{"horizontal_flip": true, "encoder_kernel_size": 7, "decoder_widths": [48, 96, 144, 192], "decoder_upsampling": "nearest_conv", "residual_init": "zero_last", "beta1": 0.9, "eps": 1e-10}
Rows from block 12 of the encoder, named by matrix and row number. Each number is 50 + 15 x the weight over its row's rms, rounded and kept within 0 to 99. All counts start at 0. After the name is the row's rms in percent of the matrix's.
# pw: pointwise conv (encoder.blocks.12.pw.weight, 384x384x1x1), inputs 192-287
pw.212 099:50 61 64 31 49 32 27 55 01 48 54 41 36 43 37 56 47 59 33 55 23 49 31 45 70 54 76 69 56 39 33 44 61 35 45 59 31 49 38 40 62 29 60 40 63 83 63 50 78 38 46 45 46 59 29 70 62 54 30 81 60 08 45 42 46 48 34 56 59 39 67 36 49 39 55 46 46 53 39 51 64 80 52 56 76 64 60 39 50 16 50 37 40 65 59 33
pw.213 096:44 39 41 31 63 44 41 40 33 64 64 28 42 42 66 35 45 33 44 43 60 65 36 58 51 52 58 65 39 34 35 47 55 47 34 67 61 45 66 39 48 59 59 37 49 56 28 74 36 57 32 38 39 66 29 43 43 40 64 42 77 35 44 59 23 46 58 48 39 35 16 37 39 36 65 01 66 61 24 46 68 47 43 67 39 28 53 55 68 23 24 00 45 59 41 73
pw.214 108:41 49 47 59 58 59 61 21 49 59 49 03 54 36 47 56 29 23 47 65 32 36 50 54 45 44 41 51 29 29 42 57 30 39 54 35 44 59 41 41 33 65 49 44 50 32 21 32 42 21 36 39 42 57 44 39 45 38 47 38 67 44 42 32 22 38 43 45 32 59 47 35 61 48 50 63 46 66 74 47 31 34 55 39 35 39 41 37 42 66 51 72 40 41 23 41
pw.215 104:43 51 22 45 44 42 71 51 50 38 50 05 44 46 46 56 44 74 50 41 65 46 67 18 45 45 27 72 30 51 55 47 32 55 39 59 52 53 35 10 42 53 40 30 19 09 21 65 25 64 13 58 64 58 40 42 58 56 25 45 49 74 30 38 11 41 33 28 30 60 35 29 25 52 65 55 52 41 50 50 42 39 59 53 38 45 41 58 42 68 57 79 21 59 39 48
pw.216 098:44 58 37 29 42 50 44 46 50 34 30 50 33 39 39 39 46 55 45 59 48 44 41 51 62 63 81 51 53 53 58 62 83 10 49 46 47 43 35 47 61 59 50 48 51 71 59 41 69 61 47 18 56 34 40 44 37 52 40 58 63 19 67 64 56 69 64 64 52 53 56 57 62 49 22 55 29 38 36 48 53 48 52 59 62 58 43 47 23 19 22 56 45 51 52 43
pw.217 102:42 65 82 59 42 46 48 61 47 48 21 33 07 66 39 67 45 52 86 69 74 48 42 73 61 40 51 60 59 46 67 80 49 63 58 11 35 37 50 63 43 71 52 38 57 54 26 23 58 58 65 20 51 28 53 49 46 39 58 74 71 55 47 57 63 45 57 29 65 60 72 97 43 48 32 76 21 38 20 46 35 48 28 55 50 30 50 40 18 50 33 48 57 42 24 67
pw.218 100:39 75 58 80 59 48 59 50 51 65 61 41 53 54 65 31 55 38 64 66 49 50 37 52 56 50 57 64 34 75 72 46 38 41 67 47 14 56 54 68 45 43 47 45 44 49 44 57 39 30 60 81 74 55 43 54 44 54 49 35 42 67 48 36 51 50 42 37 44 49 32 49 35 31 92 51 47 58 41 54 56 43 59 59 39 42 60 34 46 35 63 69 46 51 39 64
pw.219 103:19 55 55 64 18 44 45 25 55 48 48 50 42 57 49 81 48 62 40 46 54 51 78 42 45 62 34 26 52 78 78 00 57 35 74 50 35 51 60 54 53 48 28 68 54 32 63 56 31 33 75 17 59 55 38 42 58 46 69 45 34 68 65 80 52 49 65 31 68 42 57 32 48 24 46 59 60 42 58 30 73 40 62 16 77 52 57 38 47 41 41 41 41 51 60 60
pw.220 097:59 45 48 53 14 57 49 46 50 47 77 37 67 40 71 39 44 65 44 30 34 62 44 48 56 57 29 50 39 64 34 26 16 20 29 83 23 56 41 54 47 36 61 36 57 56 50 30 54 51 49 63 45 63 52 50 37 42 43 41 54 40 33 51 60 37 69 39 40 29 40 37 55 62 47 46 99 81 45 52 22 51 62 40 44 38 44 75 57 35 46 54 44 57 42 52
pw.221 094:87 49 30 23 43 40 59 67 28 40 36 68 40 50 50 57 63 40 39 58 68 35 22 54 68 38 51 58 45 27 54 66 60 28 60 28 53 40 58 47 63 64 69 67 53 65 44 56 40 58 67 46 45 41 31 59 64 48 51 37 64 06 49 10 70 35 29 54 57 38 64 63 62 39 64 55 45 51 38 64 65 55 40 60 49 71 40 58 31 28 57 35 50 46 43 60
pw.222 101:55 49 56 77 48 68 54 64 26 46 55 55 56 41 68 28 40 41 45 44 93 54 50 57 44 51 50 57 34 53 49 54 46 66 48 53 65 64 62 54 53 80 65 48 61 61 50 61 35 73 68 46 36 71 40 49 57 54 64 33 77 05 54 53 38 54 46 44 54 30 57 89 46 34 67 18 99 63 45 78 62 66 31 39 39 35 60 53 67 47 47 52 42 51 43 52
pw.223 100:53 61 43 48 41 43 59 54 50 54 47 63 64 51 92 49 25 57 42 32 45 29 57 17 38 41 52 53 43 57 62 41 29 28 35 43 65 56 44 67 46 17 42 41 38 46 40 67 38 28 57 57 72 27 50 65 54 36 57 84 46 48 46 63 53 45 59 40 76 44 48 58 35 35 39 73 49 26 73 48 46 27 56 56 31 53 56 51 40 54 44 85 66 62 52 67
pw.224 104:64 38 59 45 76 64 59 83 47 67 51 60 55 36 42 61 40 50 66 54 66 66 32 65 60 23 43 66 61 22 51 65 48 52 51 18 55 63 34 26 51 52 64 39 49 39 37 66 75 41 57 82 40 54 59 45 40 52 55 55 55 14 24 38 53 46 18 60 53 40 47 81 53 60 67 43 55 53 51 46 48 68 13 50 41 43 53 76 35 45 68 51 60 57 61 41
pw.225 095:25 32 25 27 62 48 73 66 57 53 44 32 40 46 42 60 43 41 56 34 48 31 42 48 70 34 38 50 17 25 43 35 31 43 24 60 41 46 25 25 38 45 37 29 30 45 18 33 49 40 36 48 40 35 37 49 26 39 28 55 32 94 37 59 57 55 69 55 24 65 32 37 43 77 25 66 39 26 50 40 08 25 48 34 54 53 64 53 41 71 40 63 29 54 30 48
pw.226 105:44 37 51 25 14 58 47 49 44 66 41 72 47 49 43 10 64 40 38 22 54 36 57 38 53 60 48 47 42 76 48 53 42 37 33 32 60 55 33 44 56 51 55 29 41 62 44 61 46 43 30 42 67 69 63 45 61 39 36 54 54 30 26 54 58 42 65 47 39 51 47 29 25 33 43 66 53 46 36 40 43 62 64 45 78 55 60 33 57 45 32 71 17 39 34 35