{"train_examples": 42238, "horizontal_flip": true, "downsampling_factor": 8, "encoder_norm": "batchnorm", "encoder_depths": [14], "encoder_kernel_size": 7, "decoder_widths": [48, 96, 144, 192], "decoder_block": "basic", "decoder_attention": false, "optimizer": "adamw", "beta1": 0.9, "eps": 1e-10, "warmup_steps": 2280}
Rows from block 6 of the encoder of a small image VAE, named by matrix and row number. Each number is 128 + 24 x the weight over its row's rms, rounded and kept within 0 to 255. All counts start at 0. Numbers have three digits each.
Before each channel's rows are labels from the 100 images, of 14976, where the channel reaches its highest value: "colour at peak" is the nearest of a few named colours to the mean colour under the peak; "responds to" is what is common among them. Only what is clearly more common there than usual is listed. The data: capsule endoscopy frames (Kvasir-Capsule). In brackets: how many of the 100, against the usual share in percent.
# pw: pointwise conv (encoder.blocks.6.pw.weight, 384x384x1x1), inputs 256-383

colour at peak: pink (64 vs 0.6)
responds to: finding: pylorus (34 vs 3.4)
pw.306:088106158114088121132155103114116109115112090176156118138069099128152127091116153118194150142109115112168107176157103128111133179087149156122110096163132119118128139083132103137150139100134096128144169093088114149130126121096183135104123126114139139173136112079131156121126094103117148153103122148147163108165127099093138136137120169120107126124198121111147129140143149133121170148135

colour at peak: black (27 vs 6.6)
responds to: finding: ileocecal valve (35 vs 8.8)
pw.94:112081110143136106179194132106110135102168104103129104108105084100124136096129135140158117110099103170097089129123149106174157164129114126129170074105134139097117141101080153150140156134164144114111151147088111159192161114160137140183169161148131185113108131163105091128140120174116100122130148122139155106144123124157129114131159152134135122085137113135140161124112178141114131141120

colour at peak: black (35 vs 6.6)
responds to: finding: ileocecal valve (36 vs 8.8)
pw.318:106101135092141131158140141106113157142150124121139143132117154121127105096153177119131115118131106129138114101133133107149149120132117166151123112120148122129132094115092126171165140133144173119117130154080152109207116146121137124137160118117133197133122148108123089097148143166213123152112119115116151127131159102126152124138140151150151117121108112187155150104137098108121100152115

colour at peak: orange (44 vs 12.5); grey (30 vs 8.5)
responds to: finding: blood fresh (44 vs 0.9)
pw.270:124100134124088150110158116116152128130135175117079125099135093129152143141108119192110110157125125108143087153109093106116135122103106085102158132132106089170120099125119129144108134124104145129088129130120121128111131122094117139099153137102132126136135127153132118120095106143084112158142099097110159117125109122140169123109108161165128124123145100106124140147152118085136119162147

colour at peak: grey (50 vs 8.5)
responds to: finding: pylorus (27 vs 3.4)
pw.84:163145123150099128117115144176123120143129123175123116116131138127149151146177118120109107169129151121110130113118103173132127158126157135127129162116126112124140145135148119137138071106124076121136154094170123142148127099152133080129121103151116119156119101143135159163130139123102157098147153106129168137130111106109126104132130133102127089110136151088144112118133142107176134116127

colour at peak: black (40 vs 6.6)
responds to: finding: ileocecal valve (37 vs 8.8)
pw.289:086122098174129119151117141126093105126132142115136106147172103135105125120131111076127143111091109148151152124153122113162106093139164154145099165096099128095121131130140145128140121133134118153112113124081157151140146137138134166186193127163121181124141128166126121166173131175156142126123171152120140100129135108133132134116134130126125111137154131146126122153091107159120158164165

colour at peak: orange (70 vs 12.5)
responds to: finding: blood fresh (35 vs 0.9)
pw.85:109082121135118123118126114143148157127160213156075118100114120130145082179143131205105098163077154096124104119095094128134143111108117078127108143125123110170154129118098149137102155136103132125110172114129102099141118150119114166109147099126124115122130148129110125131144115149120083140162110133128115101155104213142140122139118123122153154117127136142145149160145130120142125120149

colour at peak: pink (76 vs 0.6)
responds to: finding: ileocecal valve (25 vs 8.8)
pw.231:126134113140142113137134159152139089117165111150125164137124137107133145107150146146135099108111160144171132093122160118187149118144094166125146146111144126156109145159133144113120145155131107145160185131122118181179158108156093162157169152126095106096162133100144093129142136183071112136118134143159113125180146138106117138132128130118152151132150158135136148121166110143151103135134

colour at peak: orange (51 vs 12.5)
responds to: finding: blood fresh (44 vs 0.9)
pw.111:163133109113091088136103147125150150146139220155107154101106143123150113170116113198097106143111168102128092121093106151113151106121126121147129122141121084124132134140132125117134097130133113118113137144177109114096119124136132148141099114152134091173113138144116132127132116124072136137167123130122101120170122140115145148125166115123150129084118138107143144167187131123127135112089

colour at peak: pink (70 vs 0.6)
responds to: finding: lymphangiectasia (26 vs 1.3)
pw.62:143115136122109137131139113111084181121146131152137136113110144106111155121141097124133123131140134118146082114109109113158106138119136117123138120171158078146130130142170155140089110134092109117111190075130105185095107130128129148107135110160121131119129120130123105131130099130087081128110131114154113118208105133137124163113115129107150113108133146117155145124167113108091097152147

colour at peak: black (93 vs 6.6)
responds to: finding: ileocecal valve (39 vs 8.8)
pw.15:076108116116114112127161135110123133138126105125114126118149148168136107126116109113118159122143119090147091121145171155080165115101108113116130130134139127140114124101167080126154141128150125088113110133136164159164126075104160188106134168110149088087108150133167085113089140139205137151101105183094135142152144124127152130170121122123142136129129117178184153130095130137156138091115

colour at peak: black (89 vs 6.6)
responds to: finding: blood fresh (31 vs 0.9)
pw.78:124100168133122114163156129126139100111121070139126144128133159117165146103139138108141171103125110129144130095118184128111133154123139114125124109107162128086137139146135118126181134122145123093129100130127140117169120151121172145131093145120158128137122124117134076066151163172167110125082144161134123150119138109114129109168116116117107141163114112154102088137088146137123147117122

colour at peak: black (95 vs 6.6)
responds to: finding: ileocecal valve (30 vs 8.8); finding: blood fresh (25 vs 0.9)
pw.256:124134135091146127154142132159142116107128110136123126151124144122131116088109128110117154119118113128138123106142163095150140119152087123137134129097133117117129190135136117176155158117137144104150158147101143145173144103102144182149127131126118148111109149110146116103109146121201141171101119127113130105154181118103132122172093128133150155133132150195140119116123133136173131107130

colour at peak: pink (81 vs 0.6)
responds to: finding: ileocecal valve (29 vs 8.8)
pw.197:156100123116092144115124135148124140131108117141204116095136150145139138191137146136124148121113190121119106144122159136136108156105132084068098118176136106141102141099154113129108110133138110120122170113124116143108122117155101121117103117115078125117154110133138120092106132131094130125109123138201090134127070150121130138092116107107202116112132156102171116132188118133117137099115